{"model": "image classifier", "dataset": "retinal OCT scans (Kermany 2017)", "train_examples": 49215, "image_size": 40, "crop_scale_min": 1, "horizontal_flip": true, "cutout": 0.4, "targets": ["finding"], "num_classes": 4, "arch": "perceiver", "norm": "layernorm", "norm_position": "pre", "hidden_act": "geglu", "mlp_ratio": 2.67, "head_dim": 32, "fused_qkv": false, "bias": "all", "qk_norm": true, "parallel_block": false, "inner_norm": false, "moe": "expert_choice", "num_experts": 8, "moe_every": 2, "expert_mlp_ratio": 1, "experts_per_token": 2, "shared_expert": false, "patch_size": [2, 2], "layers": 8, "width": 128, "positions": "learned", "latents": 96, "label_smoothing": 0.1, "loss": "cross_entropy", "head_dropout": 0.1, "residual_init": "zero_last", "optimizer": "soap", "beta2": 0.99, "learning_rate": 0.0021, "beta1": 0.95, "shampoo_beta": 0.99, "eps": 1e-08, "precondition_frequency": 16, "max_precond_dim": 1536, "one_sided": false, "adamw_lr_other_params": 0.001, "max_grad_norm": 5.0, "max_steps": 19900, "batch_size": 256, "epochs": 103.5, "lr_schedule": "poly", "final_lr_fraction": 0.01, "warmup_steps": 1990, "weight_decay": 0.1, "adamw_weight_decay_other_params": 0.01}
Rows from block 5 of a small image classifier, named by matrix and row number. Rows with one number within an expert belong to one neuron, the router's apart. Each number is 500 + 25 x the weight over its row's rms, rounded and kept within 0 to 999. All counts start at 0. Numbers have three digits each.
Before each expert's rows are labels from the 100 images, of 14848, where the router gives the expert most weight on average: "responds to" is what is common among them. Only what is clearly more common there than usual is listed. The data: retinal OCT scans (Kermany 2017).
# router: router (model.blocks.5.mlp.router.weight, 8x128, trained with AdamW), inputs 0-63
# gate: expert gate (model.blocks.5.mlp.gate, 8x128x128), inputs 0-63
# up: expert up (model.blocks.5.mlp.up, 8x128x128), inputs 0-63
# down: expert down (model.blocks.5.mlp.down, 8x128x128, transposed), outputs 0-63

# expert 1
responds to: finding: diabetic macular edema
router.1:472502485533487517548524488499532507514489481479490488524488486485459529481484486482472538484580499517468446457487482471470468518470527502493467554507493500502509535503482523488535510468450463
gate.0:492498488491533500478512557505460481486479508483552465480541499500511481483495479502536525509522487489525495463523543488511484485514509498462512538489490490510477491550505509495507517498479465
up.0:496508482478536491475509548492476478496461518496544445482517528505515482490502465472540518512536488457511518454521539482521504479530505497493512550486481497504471504541516508501511522483478488
down.0:507467531485466519535473478552477518525532536531510476498495477500519508490471492534517493430528493483539495483473499492457506563541484536507504496483469463539542485497502471494517511531488485
gate.1:519482501535504511488514507530517521509484472474514521430547498471502498492465487506513491500522526489539512491529528538474515522485477516504497505545525520498535486505502525439470497480538519
up.1:486458509465531511494479480479448502509560495523529488519496486502482476466548518527475506506533483513461467496499489469534468545504524535481532499534482521525523465478498513560551510511446481
down.1:493532545459515490463514534488499491502527437488541506460494485520515497498543470552484461500504474510498517528500467520481532516483467462534495506484480469527520474513546487502521459501485534

# expert 4
responds to: finding: normal
router.4:473520509527562527509515480496503497508533472487520495516513478502489509521489482500540480459537520503515463496492450526491472502481522469524480524557513514478507482527536478471531449461514516
gate.0:549495481481505485519538500522505488474511481506489520493512516475501528517542496531483494496484461505505493490472524521531507516523531488496476498492490468524454493487504539464506545496468495
up.0:456505526513501515475463491478483504519490513490514470510481488524498479470464499466513502511524534496495510528526477474468494473483472507505515500508511531479543512512490458536490461502533501
down.0:472488481541491481532508495540506488514500524434525484475495505503450484513536535464502488490520455496494481541498516521525480479499525485501514481488494484533462532509528539444535486502520533
gate.1:502472508457487481488462530483482553497503483490494529484502466495489538493538519511491519513526459447469505518483498480503543474489517513534498489503489488516472500484531566497481496470519535
up.1:501460519473509481525492549471447514506506483497495468490495512501523513520532498531508498528536495504466466488469484499523523457523531537551489473533477514545477480477503554479473515484528527
down.1:500491478485512484532490474526499520560538475514483529485477497483538478486489495492518491486523510501554489462529505502524495536520493485474446497491484481502487506467478471528489500499480464

# expert 2
responds to: finding: normal
router.2:490527557503511498492487499498492459508512501471529523503484536483500479502482548548520496497513517553495502519492511528519511543488493489492518517530497489526451532523558502532507454510509497
gate.0:483498524477519539524483507547477516533524511544484525468498486501426503486538512485543493502511507486488506474509465510508456488462500505507543541499509552521494475504464496467501475505486514
up.0:455501492492516500493541514519486510496472499481493573509483534500479531433532463495497479535549494539512509534493528528491483483517496477545481520449509538544520478495500483492514456540497497
down.0:463465463490462493498510514505488493501484521491486513498489560460501493510522456451478492478496489546534447511522514530494528502516501500511464499465501489511514450474463520468462475544535493
gate.1:520484480458505493482482509530480497448486515449490486474478474502487468477481492429457471461468497480495500483546496467515468409529504523477526465495491496490482473507500496491482518504488495
up.1:491527519529488505521514491471518491558523485538501513523538529478525530528508513565547522539532484518523506524449482526483526578483511482519475532495505501508506522486515500521512499500489494
down.1:515516481442502499548471506504489497517507530519496507500507493519485519517472469433539472494521467467489522482554510500495453456501561498499466452547480506504489485499504489507442519540519470

# expert 6
responds to: finding: drusen
router.6:443534505516519532501539484487489510527496484501500510519518485452492516531479479465516512478536514518526486479498485521478470471497500465526463528506529511441519463496544484514526496483505516
gate.0:508515483495464512520476491551508476499427499467473493488547505486502473513524475498489542479482475459501503491552524486520507483530523503542486532537467486517485514446490520520483499480524503
up.0:453485491489519492499444503494528517480528469536546484545460541519467513496512491511513529502543497492444485497412500505440496532491455479493453485483520515475467501534512484452528540496494499
down.0:533505522552506479468514516487540477535468567517548486534505504519524505500515527474545494511450512494489540520477452519495491494490502493507525482505436506490489493479477463465464508476528469
gate.1:497536530512506476488511490471533518519517492480469499473513514507489499507492522510484507524503523498515505493520511489474466460529575470490521505508479498551512521499439527534471443531505521
up.1:499486509521510504478505478508525540551482508476470527468531514546517496519499509526451536535503522484538501499508505437488479455488569481501502496495515479537465506500492506515457479530529475
down.1:500494458450520517528481441518483487509492505514520552505510509472480464479499525484526535497479587494529521506546493500488499526472499484509483498480488502517483508478467468494470518450482459