config = dict(
    dataset='retinal OCT scans (Kermany 2017)',
    activation='geglu',
    head_dim=32,
    inner_norm=False,
    expert_mlp_ratio=1,
    width=128,
    label_smoothing=0.1,
    residual_init='zero_last',
    eps=1e-08,
    max_precond_dim=1536,
    adamw_lr_other_params=0.001,
    final_lr_fraction=0.01,
    warmup_steps=1990,
)
Rows from block 3 of a small image classifier, named by matrix and row number. Rows with one number within an expert belong to one neuron, the router's apart. Each number is 128 + 24 x the weight over its row's rms, rounded and kept within 0 to 255. All counts start at 0. Numbers have three digits each.
After each expert's rows are labels from the 100 images, of 14848, where the router gives the expert most weight on average: "strongest on" is what is common among them. Only what is clearly more common there than usual is listed. The data: retinal OCT scans (Kermany 2017). In brackets: how many of the 100.
# router: router (model.blocks.3.mlp.router.weight, 8x128, trained with AdamW), inputs 0-127
# gate: expert gate (model.blocks.3.mlp.gate, 8x128x128), inputs 0-127
# up: expert up (model.blocks.3.mlp.up, 8x128x128), inputs 0-127
# down: expert down (model.blocks.3.mlp.down, 8x128x128, transposed), outputs 0-127

# expert 6
router.6:065101139168164116156125117119136133124117086133164092152151111152136161151139114156094132113162125105110115111118081143099115153122174117142128192168151119123133127159147109117139102109098116153132145111110100114151120122106119121100144137149101110099146114118166130145107140138126130177136109150147121116120147095136091124113151167165082112152098118119089174118113104136112173085163
gate.0:135160108092115129114109112080117161131144098126132120155127148095072120105136149121126155111111132141131155148119146124062135102155108141171114166116112104170142112144094102106127116167167126155096112081116111186070168117150121143106151157131143159095128143098110141118151156149167119119132145135129100102123124152112104100138129116100116125087136155164158146124125150104103104104156
up.0:129163099079126141135117129073121134150132126152134138164127141095087129127139132114134158112101126147145158153101144125068140114139110140187102160132116130140151106125100105108134125163139124145100128116119097177088168128126104129108179166142138165127137151091112122113147134144197123133142139119151107081129144158121108101141120124098124110075134155132169142114111177116157127097152
down.0:184081132158123118091119116139147119142128115123140115101104088159132143136108119136133122132106126094147125136140108110171131095175141080140144095117155164097133114114206162113132166117130104101105120130125123091152117127125145102161110126145109150138134098129212105166122139134076104128135116171141139133133143121126164139143111142071158102140114144139137091148144106112141118119152
gate.1:107135160128095152173120141135142095140144141141068135156107078098133110146142134125131161134136143105157129132125134141128121128116109115130110128114165140117146156125140132096152082102124122114157150154135122078064162121123147156141089102096111123118122138145132162134113144167134116137173094121115128111100137142131127129115096182182107135115100058056152139106112115156121151147134
up.1:135135168151102201126112166151154113141123113116150114133154123126139121125070154134152134075139155101119129139152156144108174127153131103130109141129149141129118127107152130145099095106137104146159110111126133139076131096132123135114130110083106150136119096121163160119124155142117120102172099134127127126124141105114079155072110169156074137130076091074110111106145122111105127117115
down.1:109107098150115089109121138110152141138101117139172110125146155152140144126100114109140126132099093113115095113146089118143140139149160122165143097155096176130110070107143106152132154181181096136117130110121132159101110105096110128143154137109109120159099137112166138129129114122160130120098158152118167126144087113066122134123165120094123120114164107120079117133090156165128124153087
gate.2:100135142171091155096109111053136131089151107139156115115112155109141077117099164118147187118162141117147134107131124106121094139145116131110140090140104133107132109117112135093098116094106190127082174116116142105124125149128103122132132124176084119147139170144124142122125121124131127118140141122127123157150155109089137173180114102125102105145166123157095158141139116138109132157133
up.2:096140144152095170142126142090126088108130118139145158135124123107167097135077112185163141134156171105139154137119138132135111103159126116100121126135147130116126131144118144123144097119109124133089187109085138080099137123075112150153137144138101117160131177147152143111109160153158129117171120139129137124145154100112143179178140117126131135159139092118104109115128109095073133145096
down.2:076143122127147128109125135137146110121127185135149107100145132152130145152089119094154136117148079059138151094132103149122156124081105174095095151126113112103118152128113104123152140081140109122137109091117165093144130113126136156120130110159150147119155129126136151139088102164107127172099134174118132156140146127157081101120132110127125117067136099103129103117131116158114159095146
strongest on: finding: choroidal neovascularization (98)

# expert 1
router.1:122145144136107154109116110115104108117126122103152112175139103134143120141079120157119154123110119153133161166113163163104097145176136125149118104132105159088121129134201117078121140114083081126108140108094138156124153138109100140148137107138144110120135107109119082117109121139109181169136127155124144094159187154166139106126138089128129100107115112140130131093124111146077149111125
gate.0:156078099125123106121127123167126154133107176124122088136133137098145124126177151187140156151125134093131158084115109109115146147092150146155127145080105122122142131165193136104167154155153117089138103139114088142124163130120118118099158114104126133119112114117187173141124133131092127088154156094106105134157120157109141139140082121128123099119116126117147125096169140133108127113118
up.0:121147162140136128121134072119087165178134093151116119144122143142076136112114114067155145073122114136156126143159130061126137124134126132122090131193137108098125130111121125136143144099098157180098159127157139123136117130125155163101101130151122118103161154094145137152122120135188118149134130185157117141090168114140146118122124119122139144125130127106117114094093126139117135146120
down.0:156121115130122126141111142145109125125120113123128155146109127123130132137078087133127132191139105153117186117148119076128166159114085108126136135115122097110116144178109138170125114151155107146121093111120124127146064143121124151098144110114136133135109132097122191150146123106139137184146168094095155131094122104156101113077134148114122119108131069139145122136138115119156076126151
gate.1:131115113133147099114156107103153148148151125141164114157079087142150120157138131130139123182143145121150104130155128181156128166117137132130137101130102131145096102121162106117101129124140131110122117164107116130115140083115123148147114152101125179083122114098133123136116125090090133196126111169156080104159125187114150167092133141116110098102137139130102131090114152127166102136096
up.1:125116118148156117113140116078144139156121077106124139148070107157155119150137121134137131176123142110125089131143127174144135165124148124123148111151123124141127129122157105092071145126114163078113120182086115103129138101129124157137108131116156142076130136094140122139134122122064142199140133141147063123149138143118127151114130127132109090123141150132104129098087133122155110156099
down.1:143146143090101154121125126157102146114064132154109104125157135136114096098112116119137128119109160117147123109121150078116168134144149140144117108120107124157123156140115129080141152123144116116128136095157158148097124136134126083111152106106125123160075075139133120084148137089131166074094127134120148193085071101122118106125101150089140116161127115123130133150173133153111122120141
gate.2:131120159138100097098102132129096123154137114163117158152151115171105069101139139124109124063127088082129108169144117122107108131119141124120083097126106134096158114170153114166111124159109161087122092177124145149118124135144140090114133146125142098163121155152103118165127126124180135165147119139158111130145132108157126094135135160129139078141088127136128127158136165108114099136134
up.2:140154122107163134149141128126154124096105140122134116103094138048155190134145124151146144165161148168131133101100129150177140106111134130093142143150117130156096138080119158085157128101119096152125160080114101116145117132099115154138119106140124154128131105083136146081128129104086114123105104096118138132112119145130119175103135114125106161108168155138131130085106107151132166126118
down.2:108105140135098126125126121104095150120185109142139130121179115119105128100140126100138161097158137106146129145135151134127096142125158102156103095162165131155158144132152130171175171146157099141101125138114142127124133115148105082093192162131100114128153109157118126126122185138134065139109152126139090125104113135132110117165140167120139092148127159161139103123099153111111085142111
strongest on: finding: choroidal neovascularization (89)

# expert 2
router.2:128114116099150140126125182140089136147122161153108143091129154124123139156163136095132111117119148101150145099136117125145143090131110151142149109119157117135120100113108137153123117152141177132139147117170044104121149104126094127112175152087167090156091143140163162087135129122143113106134142129181078155111109141111126138117106159090139133158125111111169088123110141087142129133142
gate.0:114085148167143139141144107126156158110132130137138155116107088092134092120090126098077131120137158099113143071149115102113101083137141115099143130128162143165108099127152119075116142184138137134116131147123136128085056146089167142108146125123122117107106141170117166140109109130140124144155095119147119112110132120100119168109117103113112127103120162136168156144131171155140142132163
up.0:145128138138081133196157089121106108114166135124177132142092141173114117141122134160197122107142128122151180139119131133138097190140119112112148130125096092141099154157110129104120096136112146125140122095152163099124117172140148146148144114108108130115105125102100174154114088124111109130097155138145134126143095117104153114122111134163137135142094134122158086109133108149146145108080
down.0:173128105138169136116134079062106125121131113177133144145088089107107128157135173141106114129097129098135135119149084138152109107153136090152126149138124174153130084123106131127107151121183105165148149077103137157130126112128135136177141105136120088133131118138097169151079104149113171127188133121127136114129101138098130133112148129123128127141123146140150139139112146134151122175147
gate.1:124118123129104140120134140162088096129083166104084150127097150139131124156073112104124151131121126137132110134124175131133112158155110153163080095146096124127165173097119103130099161128135084145107127121081121156085157102115156106119127122119167126139133123157136109114106113134119143128126109080152097134131135163171119123077082139114141105124139141099164093135135149092130126178097
up.1:135131128150101148114142133154089100132075161101090141135100147140121126160080118116116156149139133136127121135104183140144102143167107157144066102124096128127156168094113089116107157119137082148092132115098136159105135130135176119127147112143179124139127143172139126122131119144128157126133119066143110132130115164161101132091104131117144102132136130110184103141137152092121132170105
down.1:096142123164138157185106105143108102098148126165102132151097165089140090071150109128126084105165144104168082112152133143147131114161161124137178120123152123088118158128122158100148135175083151134150119167134124115137130116136096146139130150141173103116121112113119122137090141124109144134091126138151134121127118139160159148095097132133122135138121142089161125112163126115146097089094
gate.2:099117115120117128103146126140124126109088133107146140107147100148090119146102106066142189103135122145072116144147137153086140138154132124170170097118113128122141128156165140107116090129110141105123132129151087143151179105130132111156154110162126127130156099154127128092132156128185113183154131155176163110112133170159128138117110121132153145134156154117074147150154116108143140118142
up.2:123102125111128122146163108121113157106122108097137152108129089134080128122132089083132170105121118122106099101128161162088161120136148101139114105111119145133126142162124124157107091115126126081127124122154089135136156123161130120170136115161143118167147119124089133090112152118166134137169109175180163102073103168168108121125144122140128134146161133115087132133099093078137134143145
down.2:139098111153127129105127108095074082149111144171148128144114134138163149115155148158165101101112107135120141105172114108097123157095085131154131101134109097107102106146139114135149100143110151121101133118156085111121117131165141128095142132149123107135156167092178107128182151136099092139130146085122089090121110124128129121137135143114142146132113084089184105130128127142173111126168
strongest on: finding: drusen (49)

# expert 0
router.0:150150195153138125117093096135131141092134094156126100139094106137122128113076112156095131116121129150139151172112126145106106172152140141144136124160103138130116134159166094127113141119115132090117137101114132172123133088127115103142111115145106129114168121141145122130115109121110211146101144172128156126135197125159133164111143123141109086115132116141088155107153096125128140087109
gate.0:138128116114135148117147163132152140156107132144117128159112138128125110110124088150110096145109126132112170097126139077132111136129134113120138180123144150102125159136118079126176108154158157054124121154145123122124104118129143087129073115114162141131104125103116169157134130118085094140118142128159078096153127103093146126125130142102107104175104154110108138140173125093129129188166
up.0:130162165115128105125080102131091118122096139099100117098123116124141105108138127126125140138148133151182133199123131190159159097128092116141117088143078098142150099096125138139090141093147130176117129108117154131142123113125102127154161175131073111122109101122146140128121138138153144104153165101126119097112105134155131116073123133143105139139170128162132085156132136106119128097136
down.0:123146147124107135102140097118135126130142128092163143121136119109115134120109167129134087137142107118138110135129140119091114113147095132108142160121125119144166140088140151083117103079115175188139106115104148103121108150141076147125140134096177142092140118145116134152109110129153124101152119092178098099170180128138064110127106116098133125163138154142154150153148142168088125123082
gate.1:157139153128107091107130135084117142159131123138096152176153087102152174133137095156107088127130138123123135163121137147142126129108106118102168136134152125138160131092086112108129137135091157076147162160178116088130119080113125089132132141120093102119064137159096173109129124149169135107130143117148150101099131116128105120109122119110116113112097136113111118148176133116136108170152
up.1:146104158139103074099109127110091160142129148123123129141168090113141156114124118156071113133146104091138120176116134125157161125123135145110133151127127126131173138109086147107123134140099136083135159171153111113129097099122133108131119183153113145182082110178118183108132116146157148120126155137155114141108117120141106107130139137155120126149081083109099115144166115113110092139113
down.1:121126153128151107157099137140122087139157150117143102100139169097121134167116150110159146109147154134183180113107129110145109121089169091146077168092084141125144100114115147142142134080128101099176137122157095144135135078126116110093134083109124102091132173130123119099187104122117126118164130124115104126150114090132136165132143125154118103130126130116130140153122151134127104122094
gate.2:114125108151124111149123115157106124056109128116124136078119124139132104157118162107119127155134123188129115164097179123115140152173175118160150099116104101145129191097107111111152135183160125099141116092139104110138100106147128071139130130105141125123164081161117155127143166156120088119095112099148125128131145115112141136137113142133096153147140125151116158124135117126116120139085
up.2:115108103141106103141121112158117134068113123127141144065112113146127109169106168118105127148139117171139130154100160131092128153184170116160171090115093103142114181108103103120145140181155110095140116098122104094136102108125111062140115147103127140124154098177133155142139158154124111120092126123156130145133126121125140133117095112126090135145151138146098142144125106126118127129090
down.2:093140149130113077117082148202122121144138116142080149137124117126140078157135132101106143135099154159123103101124123159151117081086133130150116115130139138108115078131118119114075119135143113081128125121125138116116174092131153147132119127115084156157138127132169174139098112071111135167137142130140098158152096165131132121142093110124152135129172141149134162140132113144145143133096
strongest on: finding: normal (97)

# expert 5
router.5:124112122163166144175130103090142132150147108151135165156135116116155187143133106130125153096152175082136128095155112108087119101077130118163096139138146174111148095121155122126144136147130135113154145123123096105150096127114102141108177114113122125083118102096157135105113119140097147119134115140125092149143134137065116186094162150095113132150129092134133133116107133129119173116134
gate.0:131115105106132113097117141104137164123134144145144077114098092118147072118158150131103132141150115143138142166160130074139130142090135126122137089124152124137061144135153109108144128149151143157145128125144149140150147127111111143092158133128170150158125114097159141114145078126210130060158163146097166144140131131126145112122102125131156152149132096144153150128128099087126124120122
up.0:171112099134109116129102088141103146117109145175123128087082121138160086139140151107095139161123117133115136163113142096122114138097156158115122099094155115151075132151171135134134121123125146127121126142142115083143148141123136096099136123136197156115128111096153157152142087126169092091147124118150139144102132129152108140151078092145163140117123135114187157106119118108085133134106
down.0:122130137129134129121132142150116106150145144141142088138168120121106152114129130148148090143100132124160087086090068164117115133152127115142147120146086137100079128118156104151106133126169133147144109122165128151072139124112177146140115122079151139119115128111125139103138118181163171123122143155145153136162151084124119112135086143140088128126138104130099171108156173117142077094148
gate.1:145098082084105103131130138102146141104153180100171134082158166113101127138113085094116119132137154117120059122147116089130104106140116116134131153157133123140133123127142166129141124120098137155123120108083135136158149128145127145179116070107140130119078123139146157142094117125099122086145115168085091173109138158143126132121125115175128160147118121129135098145091110122124130126157
up.1:102160146162146142117139139163114120144090074169080096127101107133152113100161139143144140122121095139130172147122145193132161166122138127145127113127125142090101133126083105123113142129160130098150106136155130119087109144119121136103129161136116136143183105129095139110140130121172134145141134076173161095144103110106123112132141130079120106100137153142103150129176140145107138122072
down.1:160124104097130115131168102129127124121108163108142149119151119141094108116058136134127154143174125114134086110120147105149082125145129098092115156126121121105136109129177153119101103124099128121128168088091141159178139149107078141161132103141112113081085152153142098123131152123094115136116104122116153120072166158119156146119072156169133132123110148109109136125109138120127144131153
gate.2:134112168129110097084121056097137155111169117178137126110090153133148101156128102110131124126127134135155107137089155150089112122109128102084159136109155176095138133104151122163140131120132111113080137121128110102092161122147104122142099105165152132129124100116145158108128155106124118141125144172157131126121109170101106083066160102135139132123082133134121134156130150118098110148116
up.2:116104156116159079070141143107142147138152128119152124141122082092130089136146110129153164115168144099150130132151099100115136103150132134100142106093128171141113137117114102137141091186129130107148120144104108157125142121115155172175141130129161119096141147107122145135127099182136155129137092148088139088138129113111116109089123136103119116123079140087142077116137186142103146130125
down.2:118159100077132171114148127119141093130136120125079126133151145153141152163132135096105107139104112150086142164096084137123161150120125068148118117113133156154115122132140159106128099108171153132143134059134108122138109131144160126072111117100150129155120159101113095159087133130149117160113147119121160094104128120115168138146112139129105137107166133079129145187107112128127117157121
strongest on: finding: choroidal neovascularization (96)

# expert 3
router.3:141119171124153118142123140169083117100139103141110103095099160124176156112140168118150114147120108149121134136140125150136159158117130152123112146117109089152135155126113124167100078136154160130124106140118141146110096087139119154113098153164140130116105132160099140168132188120112113109125118117118181118057144060135099132139133162147108138153110101151075145141140107126120115135111
gate.0:140152145140087110086096117129110116114144137120108146123114158140103080136103125139160120138140141126107099117124128126112127144160110119131168155086069151090130115163109077172123085130128141138166152113092134159110129109167171159174107180151128105137160134120097145118115110172128138180125086132151097118170117127130112102145100123152121112142150161110132100154118117134162140152149
up.0:120152155146107122127097117103121107125137120125127100137134137137105103096093146153141121127138125094107091134112133119096139138128134150113168141083074167101118141181127092166118080124131133144140159107105156171132121113154166148157118185175124129115167146110099138095137075146130127169148108179156105103175132138126143112154111126156118103135129181125111096139134111161143141145148
down.0:176100152125160150113174119117180120166133106116141090173104076152185114144112162140106120148165153180156110117123112106130122171152084111123115105139114119122123160143140132134108135141130111110097120110124173126115150131119102093120085160130045127121134108117126120107103136104110157130088119141125142099127124124146127137128096098113134126133090114107129103079128138144094137152121
gate.1:171135127143135112115165108131091203116134142140151129176137142102123142164110119129112154114114145134099107099138127159154114128138123120147094165088129138121114144121066122128136137122118129117138117158116112144130160122120102147134125145162102130092126131122148139187093150106145102123180127130063134122109127079090099149173106166151116132127126118127128172091072101122113144162114
up.1:167101124113131106104137150131097181148149159148125134159111117102106196161119151116125134107091128153085117110100108101137129133134116097131097159130100151119124119119056120161131127127131123114133121159116133107124162103120115160142120132133092148113128107109142144193133129072152099119179146148080114093125101089106090141151114171138099146130139122128119156094107113144138143148148
down.1:119107136116120141139102127118128077131126117137174130158125142140169112119144105108151077147111156181135134145107109130128157154093134134146125152147119107139149100131114108111102122171106155148137117126108135137112149117154113105087113089069196121138116121117153128112145092142107149152136123108110090143130151146147103124097143110116121152146112167125141187174051142128137157135079
gate.2:097107093160113135140083137152115162123133157125155103145130109164139084140135115161103121152160142107148116119065116133079128126159117123127152140139145112140139149157108146129085122106148141140120105145171103150119156147079119143149108144108157178092142129119116085131120104150092085104111144170149121123081100102154095133130139122119096162105134118130122075170162158123143143115109
up.2:101160138120128146145195116088162107140119101128122134112133152099119158097106139107156130098112115155126150125160151113143141105093138154137109108152098156127136124110175075142148161156114110112141153118105140110142138118171140108097159106171105102176132118110119169132108142113149163149148129093137122102182153145114188147116109122133160084167094112121135137104090102124102123125129
down.2:153139117133133129185106101143073135125090125155131124155110125093170162129087117099103153125131100151127144144129128126125142152142152145125124126117143179135126156163116082130109111124113167094154115136122116161118150128129134151101146128101162144143156163161140121151153104143087118168130107145073117137132106165176093103149122109120110125125105136142174070134147082147121088087121
strongest on: finding: normal (100)

# expert 7
router.7:128065140122123123139112136080158088129100154086108136133135159100117133128119129118102131156131107123113133078130106095104127124094148129092145148094109113125121172133107143147148148140129104130134172167143152124150132155150160093100099134162060132131157167115152182160139124130120108128095119161146093138100082108110132106156143110127134156123131167144167120172121116112168101134112
gate.0:128124103123109130106136123156161123173115109127108117141155103154130133137092139140112161114106091115119091130155143087118155134151124109082127165091136140112111142130160077117160148074160080166150186141182118124138135120140161087115130149142099115115118143082128153116158118131120122098115125159135115109102083092133122149140136104160106140135122154115116120167192110133122099158146
up.0:114131147137134135150122125104093128078157125134158129133100143103124127118178121131153093143137159141155164130106126174138095104105145143153122083144117110150135126134095161139087109167092180099101078108067146129125108144113088158150114108110159127138136128180125099139107124104137126157142127086130156133156153155115126100129110134099163104118124112129150132085077136116138155100090
down.0:159132117108195133118158117167161146146136141117136145141138079111156194105092093144164118150094132148117166136149128098132121113116116100118165170121128122132115118123113135134149124092132075107112123159154146088141162158155111169140141118126140099130124148142109142111146144183097128159126086104177142119145144161139115127115134095144122120167172105167113134101128160134105112146123
gate.1:130122061124084149107138141146133155090126172132138110109147126120123138148124178157122146159119135120155119119071116174147140121085129104104109098143180126139103143135161132094096151117108135167097137126101099098160143159117145171149110100130138106163130111126158155147116080125123124146151152126137115094145160109183081110120151134139112112150127111094165135103133166131111109136137
up.1:146111062113086153096125131125126136107129164127150130108166121122131147135093156148119144166129128109147105126068113189147149109113103103102112105153186121123112148134150146111079128113117146141074133135081103115142142146119134179145123089139146105166137129132155129128133095146113128140133146139147133095140159107176102109118134135138102115158129107098176164090127157121111093144138
down.1:110141114154080149150115173131125131140134152097145158143154096127129119177114116139106162113124111111142157125184128142112146124094146137110096146146137128082145137130157159120162166084136118124114126146118123123137169151075119092102123141130112130102109115136113104135102113171074135061195124129162122143090106114092118104145100101124157136138116116132094149145165124135099104102136
gate.2:137089102106121130129145111191119143108148180132127097148100099116144169116151131120118114137144141102166156102149151086104162110117103112128134094107108108102168118120109154142130136120111080101110084094094182128107137126130128154100132128120149129082173118101130127116132092117129147151134114127142169151080110183115150119161134167164148118123150093120147151146095139156146135142150
up.2:162107131105120118128126120177142141087119187140155104172145092135165159144074122134124147128115118095138156131148154094113127120129089112138130069109116095106142126108146146137153137118110069074094071117079154142115120094166126150116102111111166145077128119115111101103128112140118130154149109152125106155131118148143178104138128140167154128118153114129130130149129136146140142138135
down.2:143122084126111124143108092107122162124168157131081104155156079084109103103139113168122156155132085134125151142133142120139142115102117110148104111169142126147145080125112117147120112180118165148127105120165115143114133126120127177107107125119137098099181112122151143134134154137115098144154094086118136159116151165074164127116137122158137133151154104107171107097151120166144104150106
strongest on: finding: diabetic macular edema (100)

# expert 4
router.4:075129155135171118141112095145104148136147078148136099118139122113141147131128120172127136113143119138139135134132111161100131121134141112176137167129144125125147133161144134142113092092133142165122112128145117127172073114079141165083141124119129105094122084123160129127116124085107146157140141141141137158096116082130083135133168172155094108163119086083119122123157159095130160089145
gate.0:118122130096135130142167149155140155094144190151099148135128158099120056094134145159096127163081129135122095190144136156157114128144136097120154116107124148140145164145115125119095094117138153134101128151107152128145160132146128129161114157149094123110143133153141094124095130125170104155110092113122153111109089151115127097115107089095120150150117130181113150113169141100148128128107
up.0:131146149107116120130158143145143131156132102113152158163108155104107122096111111147136140137121101142144124073128173140107142076143109116135179150130146180110150112157147163090142117110161054147175134125152138121149156120116118171148111135120150132173104114125127132156085119153090094157100128147106159124114102131109158061136109124128129164127124123133126137138110148157117167158116
down.0:126114169143147129088177130107121117148143186111123129107165145087116163119144149090122092115091089101129109129107154164121133085079117097103105111091156146168129119135150128116117102125138147092114162106113164137098096140158167133131125133115115149129109129124154155100081175153114133158141143156086109111148141089179145148124110118126107143108079125109119142135154128128145145142129
gate.1:144092165110106177163142154093142101128143099092158142114113138131119137104123112100082119186138136113136139158134138110157135145159148112087104133163099155166092111102098135118090126131100116115143125136107163155130157132121106105130090123090111159148173150117160121122126116110151133125099126121123091146106098129109135174146140150129106112110180119125127077145186182136120139122111
up.1:141138120132139108096137160162124161116102106125161151143125150131073087107116100135105091074122101105082124143154115110121154186142141117148106115143088140145126118174138143077153161097094175160156117132140130109126126099099146120149120112121165141127129092164142124112153113099135128143106112141150135144133128129130083190167105143130169139080120118158130087134135152131112145133139
down.1:097137099090140155159161126134154127142112121131134128168104117142160106152128155137146146158152114124142172145070112127105137142134150123097148125151140164124099116170076144198116129171088099088136151096126139126116083082099114112112146138137124140153148142133117125163145139120160170109122120144102152164124121142137114090145168103148110133133106167147107119159085090127145158127114
gate.2:126148107110129129138135099122133173134134112145085106078090141054148140104099160123085148131111129126126087126118119119139134143085137162146153121085153118144100111085140143109136122117107103091137107082159125145155116139112150158102135092137077100154112113177108177122140122105109117144141129134090129116144176116163116118148130150143171102142122128098135131119142146145095154164096
up.2:112057101124181081119132100131157119117129169125151125105117132171084114114097158113122099075120200155178149159133123112122146117156114114124104107102153120130170160120096112097110128132134144089144140156121168129105132114107132113113149133146175116147112139108116164158119108137144143099122120168122132095147088098113131116137132132078100166135123147141100123118130135107140131124144
down.2:127121107109173140151158097152141101119145156073123127108160108089087120144145126120139160111099091122131104124103117148096141106092165113122161136139119086116097104119124148069121123106140102187122100092129137080161135112124137123134120129133096098166108113149079144089129121140154130132115155095168125127100131138082120113126143152127123109150164110091118145124166150118112129182152
strongest on: finding: normal (79)